config.yaml
encoder_arch: "coatnet"
model: "model that answers yes/no questions on an image's attributes"
dataset: "aerial photos of the United States (SatlasPretrain)"
train_examples: 203450
image_size: 64
crop_scale_min: 0.7
horizontal_flip: false
color_jitter: 0.1
questions_per_image: 4
encoder_norm: "layernorm"
encoder_norm_position: "pre"
encoder_activation: "silu"
encoder_mlp_ratio: 3
encoder_head_dim: 48
encoder_fused_qkv: true
encoder_qk_norm: true
encoder_parallel_block: false
encoder_inner_norm: false
encoder_patch_size: [4, 4]
encoder_conv_stem: false
encoder_depths: [3, 6, 6]
encoder_widths: [48, 96, 192]
fusion: "cross_attention"
fusion_encoder_width: 256
fusion_encoder_layers: 8
fusion_encoder_norm: "layernorm"
fusion_encoder_norm_position: "pre"
fusion_encoder_activation: "swiglu"
fusion_encoder_head_dim: 32
fusion_encoder_fused_qkv: true
fusion_encoder_bias: "all"
fusion_encoder_qk_norm: false
fusion_encoder_parallel_block: false
fusion_encoder_moe: "soft"
fusion_encoder_drop_path: 0.1
fusion_encoder_num_experts: 16
fusion_encoder_moe_every: 1
fusion_encoder_expert_mlp_ratio: 0.5
fusion_encoder_slots_per_expert: 2
fusion_encoder_shared_expert: false
fusion_encoder_positions: "learned"
fusion_encoder_cross_attention_every: 1
residual_init: "none"
optimizer: "muon"
muon_scale: "original"
lr: 0.034
momentum: 0.85
nesterov: true
orthogonalizer: "newton_schulz_5"
adamw_lr_other_params: 0.0019
steps: 7200
batch_size: 64
epochs: 2.3
lr_schedule: "cosine"
final_lr_fraction: 0.05
warmup_steps: 1440
weight_decay: 0.05
adamw_weight_decay_other_params: 0.05
Rows from block 2 of the fusion encoder of a small model that answers yes/no questions on an image's attributes, named by matrix and row number. Rows with one number within an expert belong to one neuron, the router's apart. Each number is 500 + 40 x the weight over its row's rms, rounded and kept within 0 to 999. All counts start at 0. Numbers have three digits each.
Before each expert's rows are labels from the 100 texts, of 14976, where the router gives the expert most weight on average: "tokens" is the input token at the peak. Only what is clearly more common there than usual is listed. The data: aerial photos of the United States (SatlasPretrain). In brackets: how many of the 100, against the usual share in percent.
# router: slot weights (fusion_encoder.blocks.2.mlp.router.weight, 32x256, trained with AdamW), inputs 0-127
# gate: expert gate (fusion_encoder.blocks.2.mlp.gate, 16x128x256), inputs 0-127
# up: expert up (fusion_encoder.blocks.2.mlp.up, 16x128x256), inputs 0-127
# down: expert down (fusion_encoder.blocks.2.mlp.down, 16x256x128, transposed), outputs 0-127

# expert 3
tokens: "road" (97 vs 24.9)
router.6:581470506426536464469488555476480526545492482534507429483552509550449476491538461528501495461461549482467470495495519523513427518488545534438499443455474522482568422417596525559509435533515557518482510464533558529450504557482427481490472545567509512529489458510425473503518438508476503498443557545483438478529483537513429519501501436421474490475570548506528532475500465491508501469508
router.7:539431487425523429508503571502521508546503437561476566529498518503413434508529471513433428521501545464496432462477523534466473454466552509413467403509463497538530449519512468534455458503437504539440538493486524581428548509544476586504483495534561541596430435495426495528518448542503524497497530531500512514549451497500473487583480469438403491508511547534498504466492511493504411509541
gate.0:545547490528432488462472490415462498507505443417492504513543466482421577494546428451557532502519514489553555522438511519515490514459475493451473468542466572563494530503496496481514428515481488536444471494502487499459493522535575484499476483448511473389535591443528496526540510408464459451512485491506440438474434501555482487453474520477565458528497545411519544498507439461519510529551
up.0:499478597503512531501493588481530435437543533538519390465481538512543473520501509547502483475547479459419416488531520497475579461479511527474469539511466498497524512497547497485458517485545484515503533482470577519486446464544551502472513511454541509609491544485460452570456475527564481511493558519508521563527498471523447471533488430510546494496474502595527535501469447534492496501438
down.0:445453544469539481516550636444420462446537428466578492452482534496514501578465552506506427505537457481439510512472550462520509478447470505425440469554440503497557459451493540498473521509499517556482509510522513479487465467525504404461522494498547580427555551507474516514488486530565513557493515541538462519510468515464477494589501485570523595483458492481447518469479434544510462543459
gate.2:608539458509406473508528530515477515479487451541455510444434419536470400548500518511432487471506483442538568536509480525573473498582427493578512576499512476519461453441475504556491486479532447551457484503523498486504470508510520524532475584463445490464416539420478551558532531487456485488487520487450527542499533525466501499567434495464561441538487556511552514493535531421548491473518
up.2:448491511519500511489460500495536516460536510551495446547572634567505570464494526495533487466510497547478449439525551462373451481474521569459539412495526495520517552535514456445508492463447537446478506481480524476518462446510458501507507348511538478477518478508469508514412543578550520487528534510514445445491583499532481488470560479462472508547466475428427443470475460561507501506435
down.2:555577495547529471455419505481458481488563489522519459526515489542429409473486512474582506429485518470571511516521447548477423503525501521522557532458441530534458537411532458463590494425605449431503466491538518460498441537561530533485461476482519493463437522470494570571522586525514531518458467495468500508526554535486521531495507552501528489495531441447538516481516529480526486508532
gate.3:483550568485431543510486467497552521523517576496457477531501481470495469476500555445482541530458443554505498513489482489493442523447510504479497497474539436544481539501504475508455508521474565479544511504454445450523546491474511510501494510413463528509503458540452484492520468439493464539559484529593485495450516459483539524439537517532441481468479570542453519485446502485462529443468
up.3:450472545539425558471543485503531543471466591462538487521515484452451475431488507534463498495481455498427469549528484481468480565480524515443500392513454442485482490530508543548409535550446461553550439504498502479486449497538450444492506471497448462480536494527538439564476551465421494494553531540596500529495563453543517539427494489503477477472524493457485517488482463478451504474504
down.3:429444497497480521508476514509471554471482490545527538523513520476453470476526574522490543513480432540478515505533495412412469551505496536440421483620464472504486462520498538538494525447452484495542464443439501488471511528568486499539499484573476451462510476551471421561463503525526512527573475508462496495501458547452549483573509513463478520532530499497407544488485548420546459479484

# expert 12
tokens: "crop field" (77 vs 17.4); "railway" (16 vs 7.4)
router.24:517487542542527488526505494589507546542468498570477493474456471525553454507505481522460467543535490522581473490417502504475511523523580533573589529487518459527492537444486475474485571535451539507487476458470463472469423549513503488510534493423422524493457450591564475474494523499507488482490466537437518506470496537530491484521473448488505542554428498532410466516523594512553512466523
router.25:508439530511518518494475489535508511548493441528446391425482499406556460521434458505467530563539478600539488480451491471542542443502483459571470517496465473484560553511462550455490490606506512470506475530501467480522407442519569489474479564470476541577572472459488474504452514516537554487514446469459526431394549475508518502464475458585458518469428545448486466548492502458452476452475
gate.5:501507464531461489461563541499599557503511491527498426443485470557507499458501444422490534519549448504445491480518474558513557495487487522584481496427443572509583499476528523466506519547522573474480462526580555486450457423487510468591596493463484528517476482437542491457462474556545486431472501506517515576480544460508470432442477546474471459550491546589523473513495502529529554510467
up.5:546532422545432516472520521539596553514546479494514454470489500572490551453504430451424482559541490512402542461538487480587496472452435483542467405464441571531522551456536527472451517549489556496459445541579558516453467474478503484524591531441457490514497505477536525493481442503495444438498539473508517538457564462492431506473493494459452460515462594569504499510493491473539519480502
down.5:574521446514485492493518487495472506507485435516543501573482535475534525450503397507506429560520596462440548493514486473552505527436514405456505464482489508473470535491556532522497512508502510550498481542539519543481483498466442500480545496472424519536508505506468513492519440445509443542482532462509527516511485475510392551518547491484546482531464530549533492495496444420494545468521
gate.6:516489450465405457393421449508566553495510458571491521502534458481532544531475484471456602540463475489546461513473483511476487469531489498482436528497494502534545526585484502497475451551489487485458505533537412499568524525515498503478475490418495451489523454461465547489457505478457474594532528583497503545480524503516514575541526504500493546520489503537426473475450437458532521562505
up.6:513487537551576569565554515505485491479491508468541476502473521552498447484529465542520390463520500502436514482506520515539488515456511494464509458515500504531518484424519500541486535445463518510516502463470576503501477519457501522525580455468515536498472508560517484545540456499534502449468514517483480461563482466511469469461441478467531444503512535428547536518554517558467477444485
down.6:487484439437504499503514523570534631460445451594494504571504509465484483513471528487534499543489507505457462464481492457428563528536459494515511573554472461574517481605490503552554500536445465433471541557481487505491509547541487421567489511358486518534521484533518506497448504547484471576531451544463489483478492478473487526549508538468463540437506481541428482452475422429517455518535
gate.7:561491507494546495498422504477546528550534496485532468502483525465548481558517439450446450531540557521523421464517563507528504497499532499519491498495502454529559547508464524442368531534489492486502495498498443487513472516537509504397552511450418503536549398511534532511501470502533506561534491599520518440461458410526533525483449536522483518577438546500475489512507507530506407475490
up.7:538429506559541482461419542474562549532518488540512518508497540477476448558551454451448446498537514547517438457460528509487527483468513545483523499523478439513560525498487494493472541534458483498490504490464473524478503536527528518474543482471476550556526406528561484486513432529554529456537501596481507483492444413561547517543432507522488518616399541531465464545482555557521359469488
down.7:489473546464531487538553552462451494503463413534468566548505463524455495452510464550459499496483502424547485486479508522441483525454521547464557421526498545542500410488497427585538466511482449538517524492486532523480509531474457531535469498442538478477472544508457472454537516532448496482462514471486507498550508596485470511558577546441497530396543489463547498478557483491550468523546

# expert 7
tokens: "park" (76 vs 12.6); "parking lot" (22 vs 6.2)
router.14:615487554488460459507483507477495565501483433586472451574542545520472484474552478500512481502472533519475504465538480504496458494495464543500492455482512450519523472494553450582502482505476545491433476436475577540487479562457504511555458460528553508514503461518490433512493458504479510490519545560513441485544563444493491511509542503468551469548529539468519466544503455519595458487493
router.15:550488568445457550459462503535578488452521464553462487521457471554520474491479515480465576517442492563502507485478456534482499460497482532505432453501461444539518470540582499572494512587455509472503521517464510533589529508438530509534464505464583475465515477502424476571451530548477532516502543543494428529487527421480456582486470494499535498535541486504480445515489484556516456481528
gate.1:565490523486436499497514509468465492544463552449469470495501481505482488546512488562530511552532557511554570468506461528552512526544529535507464475506501492407529476484499469520577503406526513572507529472493504533443505534465484489482429542563522553470449516431516495540454499507471456475446463530517537435484543521507459453383454486540518503561470542406538560516517456496502518474496
up.1:495431530486488486533539432412531500490456484463471488514530509493524533516448530580464560463523579547429434451472476526545494537499533530481404498512524501565462447479534547490497492439467522497504533480566470517497548485507515489496516491583543497452488565511605475552506587476513507476502490543465373467529485518581515530431512455531560492498588526460493485542502527509548491565547
down.1:455398546466504510452549437497536453462494468464475497530545536493545542493434444575462537463536486572452428443513488496474488558487533511493487372528540568573509481506490537507457462510418489477497504472581473479471503512472480550510516482522504449488520508531569447551464488461558482453488512503494457502446496481585456486556488518511493479459573463488449470527533546586500512526536
gate.2:436549589534473548444477508512471512484538504483541518472464582543534484545491517495457507481565442431524608507531520563530429527535439511476471529495473500460493506513528510561541489462545481504487470496519504512488452473535463528482540497499565508441513577514541506512466499486541513526536542494558401522544519511517525514528441433505540492399443536469511546483561521519491485529455
up.2:507428468492468440487488547524574517525459582507471516500490548533430456460519426486570482506457543500427399529482473485500510504474467551443483437486506544525541472513490471485519538496480521475490514492526530480504499509509580558488531537454527503531462471529459473476510528529479504526459488461439578621488404501573510473446504584471424561553555547513444494523480491476499517523565
down.2:435415511498527477471509567490591438462491552491543514573525548599440502595548414486519435489511503466425493502512467556453542544498448554483483495519509526539527454561488455541514536440500505484464530496489511488534519477528567545525534521453506533495529503471459434491487522518506543455460435469436487571540455532553536443514507547499483519495536498551478540475556516492495460505544
gate.3:435457487434503520418571522478499496487484496537505567504499512508528488533551503504407435461461488459502442531450563537462483436477530467376483424437464459541539495480530464582507476515547487482467512483491490530475499539522455534551497500397491548487521535489459509544521576525493526580476496453456506545511519560474456560534542471515452552506435522559519531467500487400505474543479
up.3:527489518498451486369657522533481527554449560523463476559486534513413545421425563475571453490458523578471502540500430543511532471524526485459480507508537529436465530447405499562488510509485446514545464420533537481546453512493453481533490526507503498520476568475582477503508526526540478483506521521494458495466542519441430522480446474498483533543564481446477486479469390537471564516464
down.3:525368531489486521402493484481536502488464570558468506504513563458508453465538537537497516501469500481483459508566518511507437427493518505428455474454484425416528462458511506518583460508470445511506524423533545522531532535544453488412530487413462520487528558531524492519454535508498505495462494494503512538494512519515455581500509485472448478487551496563500524437536492512594521482527

# expert 2
tokens: "building" (60 vs 24.6); "crop field" (40 vs 17.4)
router.4:602515482536549508502551509449463535458504453583480525475531524486512521492562530499522488542502520429494560407531459524491487455548539493482471515462555535402508499520538463501495517506399428526517526516503446449546463492471464503461469467399545479486520518457488477551583466563485464606451450535548469465591460507544507455429467517438560432470487510474527546493458477559540466438464
router.5:525475513483531446534519500524472438511505502487469520516538574516443489504496556575503522482483481490455505462502494490459582466552471542378507553524465544507548535468518457477552494437517547526419509555477501489553473540456479544441495462481523462462523542474501500556553519502482449586514501448598445465553557506558477513444465441522558505541529432556448455568543497556532483453546
gate.9:453507446605541550470499413500569502497521512508525458467492514539467594476537627485454534444506498553514480456537502470477559530443504463507483435479495528525496472525466546437469534470474501482492495537520518472453466522541528453535539491501443461537486607525459488513537450416504516426518472503484516502463424524546500494427531501525484456504472515514517502507460549476446523484484
up.9:549446534427506506514460550520458499513494502537513525543517499478488474492475496552460525544468576417497508539546497480617490471548424526423474520530512459523479448484562513564521444460544431484480517480535517538470528485483455499391494455470489488533472442487457532481464468512500429575471536500542486433489547478438470512543528472515477529452519496501466505477496427486575504436509
down.9:494443487502491460586393521496543461567510372482541557498466523486503487534504599532487553481510509455512543498591543496522488441554420481415455532565469538557510417461480467538472491568498453507511565504524518516444599524459482471415487466501518531508493498515509524439523484504451488548524493458506492420525488466445482536539556546503500516429494451500472461460489523517583478457477
gate.10:500478506534517589508511483535551533534511503580466474495523541483466492483478490522410439489477456544453457468456490499548519542498490467492487423471414481511537497519544581495512520390506496451502421571514554540426561520505495444577538527566485530498524560492497509509533494469475486444521531430573523488476521500507510460549513411528415425439477548520496506451423506472555461482507
up.10:498491543491517583499539499483536489532461532511527426461526533482463479463471455503442491482484469545451510472508494490557527544475459523541503409441492522425532476453574552487516546522527495493487415529481519561376571550541491515557495539609471436466466502500477444532509519479497450408523503501564547536455489498503528487521505483524462456559504535497531537514473511561591501490507
down.10:483484481514474541461459526471511441493487566429480436501560518513496510419493456480427497499504445547448484458510545483486479518482471534567530500459527551458536492421547560502508514503519525531473453487486504528446554522516531517482475505591449433449493482515501439554468474477499508398467491539485551561392504577527541457479477484500482480519517519513525563525500499572536518487512
gate.11:505520450463532536510560549539502571524469428525487471469533454495512545484486563431581515565525465557573542536479484508544460515470513538493472486485477606588522543475475507440482479556506549457452468514486516436462463494567485541540502530452485499543496554498464487492448486507561410541474477455430428527480481519522477502403457471498479586501526521557510524556553533471543486573508
up.11:482437496520468521518453543534524505522519571485432530476498474567486538528464470504482439464546460539493552459547522506400468472551477518562544499491487483559592537527473540552478525516483521485525525507527467491469553428495521453507472504510447461590516418424441468506468478508483539467577490527521502554540514457483595553531461534550531492508489488429485431473533445521433508404448
down.11:473491587505451499491464415537537454497530568462528498507484583478508516521496493567474466453487482514450513439534550464421512480526487505510541549526503446487575464543509494506500516409466466524549529510463502544537541499422469457476398440512544533469592492507525508498558502494451560472482491532600535522538540511486528527530521536482513469547444449439468504468468461523450548456500