From a checkpoint of a small model that answers yes/no questions on an image's attributes: encoder patch size [4, 4], 2.3 epochs.
Rows from expert 10 of block 3 of the fusion encoder, named by matrix and row number. Rows with one number belong to one neuron. Each number is 500 + 40 x the weight over its row's rms, rounded and kept within 0 to 999. All counts start at 0. Numbers have three digits each. After the name is the row's rms in percent of the matrix's.
# gate: expert gate (fusion_encoder.blocks.3.mlp.gate, 16x128x256), inputs 128-255
# up: expert up (fusion_encoder.blocks.3.mlp.up, 16x128x256), inputs 128-255
# down: expert down (fusion_encoder.blocks.3.mlp.down, 16x256x128, transposed), outputs 128-255
gate.65 012:465517503560398490546476458491535456475557518523470501505509467501558483510511458463422448504500470543492502488480500549498443551449530544520511491465537528488565499496477439531419553490557473475469555475497516439498426477493491558565520516513500415501493505575521423524501531500530545412452452500438532537468534496469470492457507536478477455516568486495551448480555499485444531563501
gate.67 021:580524475532550493465531505543644514453467460439465498521481553420452549489487524441480449499509506535557551450500491483455538555450548455490564530458488505507529605458493487521521402466439565517511437492616556560601494508546558551550561478485482503483463469536484466524483554542497555553496492497456490511439439553560478506435530474529542479526519445515479505536479472510526497499467
gate.71 046:499494502592542467526534544513417557493508535623484515555526495531470528476527589487484525529468462444450549508471454548566600477418527561479553468402465484411495501496496552505508469503568599487534598502540488495513505438507477502502524525463516524485502469496489495498523470452512413456443512474534498448486521535503477514556507494509491484529533435502538519434509484531471490457447
gate.72 261:513512501461500489468504569440477534517521495392509481495522563487548495519437449490541501465484561457497502562480563505408499548476527464488445574568561510567464500573549515459551447477529460487554530483577510463553508387547514551448515475514519447610552493472424516535523512543500495565436473492495568459529486520465479446515542503466524476494569462523490484512480509448508466483550
gate.73 097:530557478484550506492478531483507520472512481476487515524499502469396558529497404486496453487516452500570468518531461510480571539483444481515525575542508501483404415539487491535531497473533636444521461554514512493411453529463480500579464502580473561567469498471521477491514510462535440533491470478546502412425526481514532476523512516492479505602447482470509515546491556530528489498556
gate.75 036:520515516561572473480473453533477525508527505322456514535542562603512529476513431506488478510521446428501519403532489478538508501524540467529474497448455475495470497461462536456485531566457421480441474549426561436457519555563490452465520480402572466465493499507511501482523517446512502489439484538545493586475520525489532511487523523449596475477493472551553546453512534541531511526468
gate.79 012:497454499523543431559463464520523440517488610446547546464535507489524520542537502499466480546479472557493571414473491521506447498463464520510471434529559527458487412432499527537455523511489505546485532484453536480528489466549464564451435564493502440487497507497492496514422548533548475431450457528439514477475467509446466473488527404483541497521570455489473470446528495581527475479543
gate.80 191:465476478482523443524491452539505432516468527377517467523524384557503476497497587535449466516500487544503534465481497483509487485407521507559492391471491466459607538526552492534514483525459395571503564468508498540559480571482452508525515480552444502421489519537533462514434448488508507511555502488466435511553537470494472559478434476571527505454471502426433443485552490493470527514472
gate.81 067:458514488483450565458470530535529490477455482582515450385536535549511538504477446519541490566526504540458497559469504488457407453508504508489538462457491495582550532516468465486464465447505515580428460456437514510531550519462546505548526530474485506556517544487571560515538482456508540486565486468442484528507531503546453532477527456516488487524560527550483456477502509449517500529525
gate.82 005:493470519489559488421487514518495501522461452449439531483522480517513459482538448585506456503502530490501469516450475433475553489537478495478533548535466504466496499459499559495484555519493505534562532562518461535486482527467481484511448535561479477440527510464540515452513543549510524370556464554513560563507425491529600488406487574411456554506462484458517484561513437411545520558501
gate.85 227:463501487531499471509553492461502546496495504558621503574477450488524428599502524588450524529460540467516494549458494481521481482464545531468479530511434482538601529538541476440541469549493460486451544527549508497463530500526477406571515510427497501528513515507556508546513476569494477510475508501538507482500532488558477464504499442465557544471511490531491501468405523448502521395463
gate.88 006:509478445508549465503499485493456508491480560530500469542540505546511535408543548499477442490492504565469566493488517517515570470488446468491487539455589426496560431431531479519358525459509508509496568519490544531488487478471454481509488526487537510493487492493498465495494535454472470422569521508538471521509435519468517494505502427468522574549486457533488478514497500584491471532516
gate.89 013:541465500566513478572562527581511458508443547320455496549555532499503555493493510470515487543490448503549519530496513536529485455548462567535481463474526507471586489420538502472451533447489557551491528514494590502563448534483494471452454532515518568491452492550461454482509531536496461548544478504483442458457414498478530436450488404501520533530475462527441520490523472571486493509527
gate.90 013:533443422543530494553457460474495527496508548520603481477577417530474507522470530499450512508475408578459479455514467499529481528426500565545508520488494504442578506490390484517454527457544506585453479444458561524508542514420459558557532496545533521476450506457473506536540509472493480479502504525478504427489482535462448503503513464473475521471521501560517552477535520554522456463511
gate.95 196:567516498541509472501522478509480472498489540389489475463509531477449445485472516522511495511497491522492552506522463549519445490526516567516470493456488531444391488465395493554516521505536640442524397519504506509400507556492491537538464513563554483483508487435512500522513487481523493501483486468520516470484458525491478515567528457456491481473487463523589607520468461557429483468530
gate.96 072:590492537492498520529467456480433515504477456418559547534530466465474557496547532477544481534552457432562492424493483454554530490473555472503456445522519463486497446424516450502548515487495560448513528487534546560477445531483417510515469552577526558498481456582494506499532537496550524560547554523499519459497448485513560479451444451448447558561455434447460533500547499553557531476574
up.65 011:577504506504557560458460479452511486553479608533465442490444468461423485450513473461511533478453508489509521592507447487576543521550506517463529491542539504479475459597512527400423409471504532490520507444484493544473494474538455514518502485479479481540575515463507453450507495530435425475465566496555444523469566475497601520549543500539516476555396439516451538515462486559541456504505
up.67 019:505529520539518482446508508463522523525466511510584496517444513503408558507472496467520482537531475518530477514558494456469596582537565484522515524461485484506507544474519454432492434441464551500464420501541501521592545474557551543523591515436534458480464557555483505549527534524543551528458514421501463557454530511541482505466516510544546505535452486471491472556495487535510503467439
up.71 046:515521457470480521478436459493582444521477501458496541432453502453513507489487379524500475477516524554557469483531527454462432493535483456545474509585525504585553538466486455513457524453467485493487422443437546483446492556514472526544460458530507503514490533521526506497482521505507524561551470524462462504482452490474509524466556513530528453451536526509509485589505504468494508542585
up.72 237:486518475417520471470491532421482527539556499498514474464510551496483489500421435521514485458515564462482481569484563496418522527478504456489459573503559463564453491578502487484572450485515480494545503501557478468513539409546539536467524508530532455578537533452441560529501487527501497581453508473483543462517485520487501482522521513450491480514556504504503525519451503436499499483535
up.73 080:481484509488449498521501526471516448414534468491531469541471556533509479527478414478466508526502543537504503513494475548492488592503499533501563587594566505461495480485514490523495526474512495484494563498515521470577451466473496458552484491512446497474446522529504469497495530521508466404504528615481503455482476522546471477500507427509393524527456464511421417558525558506470506508486
up.75 044:476512526442500521469507549470561472515491477708537466459473416494492485540513531497454531437498495528450499576472518497445530485501472485458559538498564515478487528547566511536512474410504544495508501441532527597558446462458509493532484499478463553611486510548446476532494504495439580470548559487495515447518532428544507562514532454534439463558551535448475382516473527418492527488535
up.79 014:462432491568503500526546516578488494502446586390466516489489543483567533509473557513494499530475502518479559461461534589545484463461480500507457510532526522475530447497495506522462499533479470609512551520511520485538465453485479512405482501508519465401493487508470529543482541572536448460499444481389457479493494524500476509417509411558526516491515469507455529425499460511520484518593
up.80 189:554500507469489545464513547477502565456549446663516518497483612470505498524489433527562532509490492433496496557493533499471524501572523483459512599501530545515382475492474507488472468465530631472505421511525526508497485421518534474466499476433516503539501477484456529489546550484499479513439476552553555483463478518515550446542584477450453495577521478540524470501448519483523484497541
up.81 071:501514496479469553447425519526521510488451492549526453366572531568504505510488455525550475531519539537440506562433507492409447467477482503490493503458483507562540542509485481483472455429478521578486469434455512479530511478479552540518526522515492493528532562444552558526514505477519535544530517466440528528530528519545465529489517468529497486500532526552480471420511469441513510540540
up.82 006:507450516481524454439494494566519551534463473476457461535519492525441466475479453544486477452495535495489458504449497525472504498526486500525516543493401489503555496505521542522470492600509467573540580533522499522509489536524512505456491462541470483510515460500512486508472483493472466446565493554570469462524466533512553535412469553444502487445488574515522522491532499386527568460443
up.85 222:471512482510503474515555497455487548495496520582633510569466451485510436602507514582450536536447545463495490546460501474529475478467555531462481539510426478534576542540533484444534462536494489467466530527549493499441535499537487406580522515440511500530526525488562526557514470559500472510474511503548515494491532488547460473520491457472550544476529486536492504471392507437492513409468
up.88 008:435497528444536482507433460522479467477503457469548528453483424486461545473513453433526490481490527414507432448556504474407503580459542438479481495555454534466477536520490524531599495567414476487483439488510458478459544522585536523552540500511504499487516519554551477461476499530489496517499576499470543520514555513498511516415451552528477467484529520458558510578574492489476532597438
up.89 014:493541514444470470434431455398523520520547462706550503474449462489476465538490469557506496476467525481469454446486501452476512518513525472502521485553462492528439493560489524486554472547507472435496476465503422494443517457527536544571533464481476430518560512453561528501458460464494555487453523491562583525549587465512503551525500572509467474480539526467509466511465502419518519534494
up.90 015:555517538459423542492527533561452476469485495445544482517448556505425468500527530502543509481516544477472503398546484511521461555576514530501505475499505527485469498524394506499480518491498585462478427476465477546422490536480487532529495523588535514511498488509492456513501527519477565517496559548541525502459465561508491456532489516460457472558502546505515474527471516549451400574497
up.95 178:448483511468475543487483524485526540507510459624508513538483469533565562504537484469490487494499505492497467493489537468476555518469481439485542511550521483533589514540583509448437473488463365550479615467493485484619492452515515472448532487440462505527496492564492485491465521517461516466521517533469505510506535484521520490434479534547487516534516543475438392467529540437563505533473
up.96 090:408503474506487512452537533483507483514540511615460492511509476536505463502440532507465497481459516500451504554511514540466451512539467521474555525483446517506436538589522534504443502496500436530486472486488485463559498440529584501478571456425499449525525508434488485506470487477449501404465465484502512517499552511467489556561553565567549458493478582524546426456458521410493476500425
down.65 015:448504447508507522470419499558501470566504467565481451514505444485484580424482519519493478508479514514464506518415482492491549497504509547540562520500526473499545525428542573531472459557578467612525501547576502493585493513531534505496479463449508499451442480518531434548485514475453418447475562479491467476519452512480469505481525436523487466515416458513550550539506507534511512520547
down.67 028:484475542491472494520483474488392513602474531528514465511509460520536539485454437475503569519510465519467448542559483477515409480563498528448491462533489533462560412513461500449405582443529429572475567473389470496491499433515493463470478507436495448472548487509558471541578533479518492400508506488542477549491504406433517535529457541485517576455505543555468523488537525484473569529540
down.71 052:514455468479469512519505573450460474511536427532413555596489518468512533488482498442464522555549508442458398512487519555466496514464547519539527498464517519516438502569546508542487469522555455462478499508566470463519526481470564535442546508475485462475437494573459538474522526493529465520456479468502495479557551496494448456528510584574486493507430532500537455497576521485530508474451
down.72 232:397457439509453489496523484467499463488539528621536520538507408449506475537486513579557486536515463467484460539441548476503504491528503644481553477495506495537557490464545418512486490516501568543488465486506504480534518464528453529544516483510445554483487481523530527565519481580511457480513530508450515425559545467504492513530454388572469544522443542436515506520499487494496534478435
down.73 105:495506485514551483468486471508471545520462507658490537500549448459427489524505491540522472467516435429538495476458497521518503480506482537506532462471474491548515465516483458524497496504556544442438436566480498559436504488443444538515495526514465524473491532489523479527561489462496453544533490469560472444476487511506514490526543496566548478514479501426498553500569555470495499535459
down.75 044:505470586493498584441464527565512538516462471664491542466532556536550558537531509514520486522517511471446439493526482476467461546468523523454491490482510526477489456485516502535488501471481479543431455435429512514493486499502421514481496514463479490575451488537447473515456542481502544462516459470477535452491572495523461468428537487457470443525484521528529453423530540529449529512486
down.79 016:536478539575512539558543534527480468422477538470465487525518582518520531512483486497522497477463480490531592509469552553496509452409463448482453544540549473472539478551497424512488471477484508528535553521540526518534487454516409481444511485511485519476475480531456549519488520492517469528509520475415463495479438478568463519432517368509541474482521453531458549403440506530506488533568
down.80 179:493517583505508525499486499602526487513538498733406420451506544474503455483487530478456497507449475518531528523490501508494493481506547553494473508498515520517524474456501554417556457486529552558538486465476511522469450536529501536497490481515487558519532479468506514442453497502499457501474516463509496515527472416525469475494464502469484498503499481527501577502470496571462469493548
down.81 084:548492500499516427541512486492389535513522490557537567559511480417423522522444575472500541455449495470514506500525528504596541552519515487523495523527479471511448477483439537533474479519542562422522481544612437500467520519498492547447483464471540472458536480495470518513559452542490424475452511500571506465527552519431469493529515470542529534517448495448486538522509547483544494462472
down.82 007:531505547553506506501488515553544542533426513606451455573467531596514440480489475532471496449503527510511450469476471524480448512529512481527536506484480466543536527512463566515452518555497512541473507432490545548509522538519552492484509436449457495471460407503488502460484501459425456518559440543550474462511472544532519538490466571508523477483483511517506507498596481455483548470455
down.85 243:514516531469501527465549512488493454470516466441475470495501554518496495504499445486602522526556550446450546529463516538412513533526472528443498505508541496561394509523474464512529436450497597484562484526516492443533511446550524562453514479521524462498512521468484540509497521525518512542481459479469537418474474538514524555496505495549455443483568541462514495493447458429469533560524
down.88 010:502534541455477497463473485539557485505501492458487522469534492464447537558513507493542491505523489417467474487468481520441426569506499525474525477512479563440462581508454521507481487558460529541510443522486439447469474506589646490501521557494507426467499508416546502470488454513457538482461515479526521553507586556485544517508519643530475509523446528463491473537518528449512541514470
down.89 016:447534479481455498450415493427563494533495463604503492503506487505523482523467469540480480563495548534468475473504516454492445528539528516469515481540461504536474508519508473522502491533471430452447458475492404456410514508523560518562529484474492430530575514424568521500419474455519533460454454515547547571491630522477522548544514637527497478486494560486520468451496504443482473511460
down.90 016:535473556453411515464441510547476505548480488404595575501389437455535411437479510508503546448517536473463481500611453456516462550519507638469486469493433518501499525530413548482470483522480516498446459446532494488432473505512480557504518503505570471482537505570476527579490491509518510560527522553506552463501513516524496448530471471466469464539491546472499548496525499467512480478447
down.95 157:484507508527510477551513496495486462491465579446508459482434447515431482460444513513508535569522496545518513492574485514569502490481525610532497428481473547415471531472443468566490535556519572523500519478464412557432502547459458519511494523539547514475485506493537476536422451485521463525549522486457508429523482533527460506528425442506427459492456483460551549478492483585441531493495
down.96 105:440475436498493470485479546428545506493490509514488542519508490535539530489446525446462459555487476535556484482495519509439460567474501479531510458496481510504482494567486525528499502542531404536477497527569470521542537447468526461520521462460423426536483512474498508553464460495496490502493509488515489555516573516495492521504554520530517534488449482481484439449503528522547515454515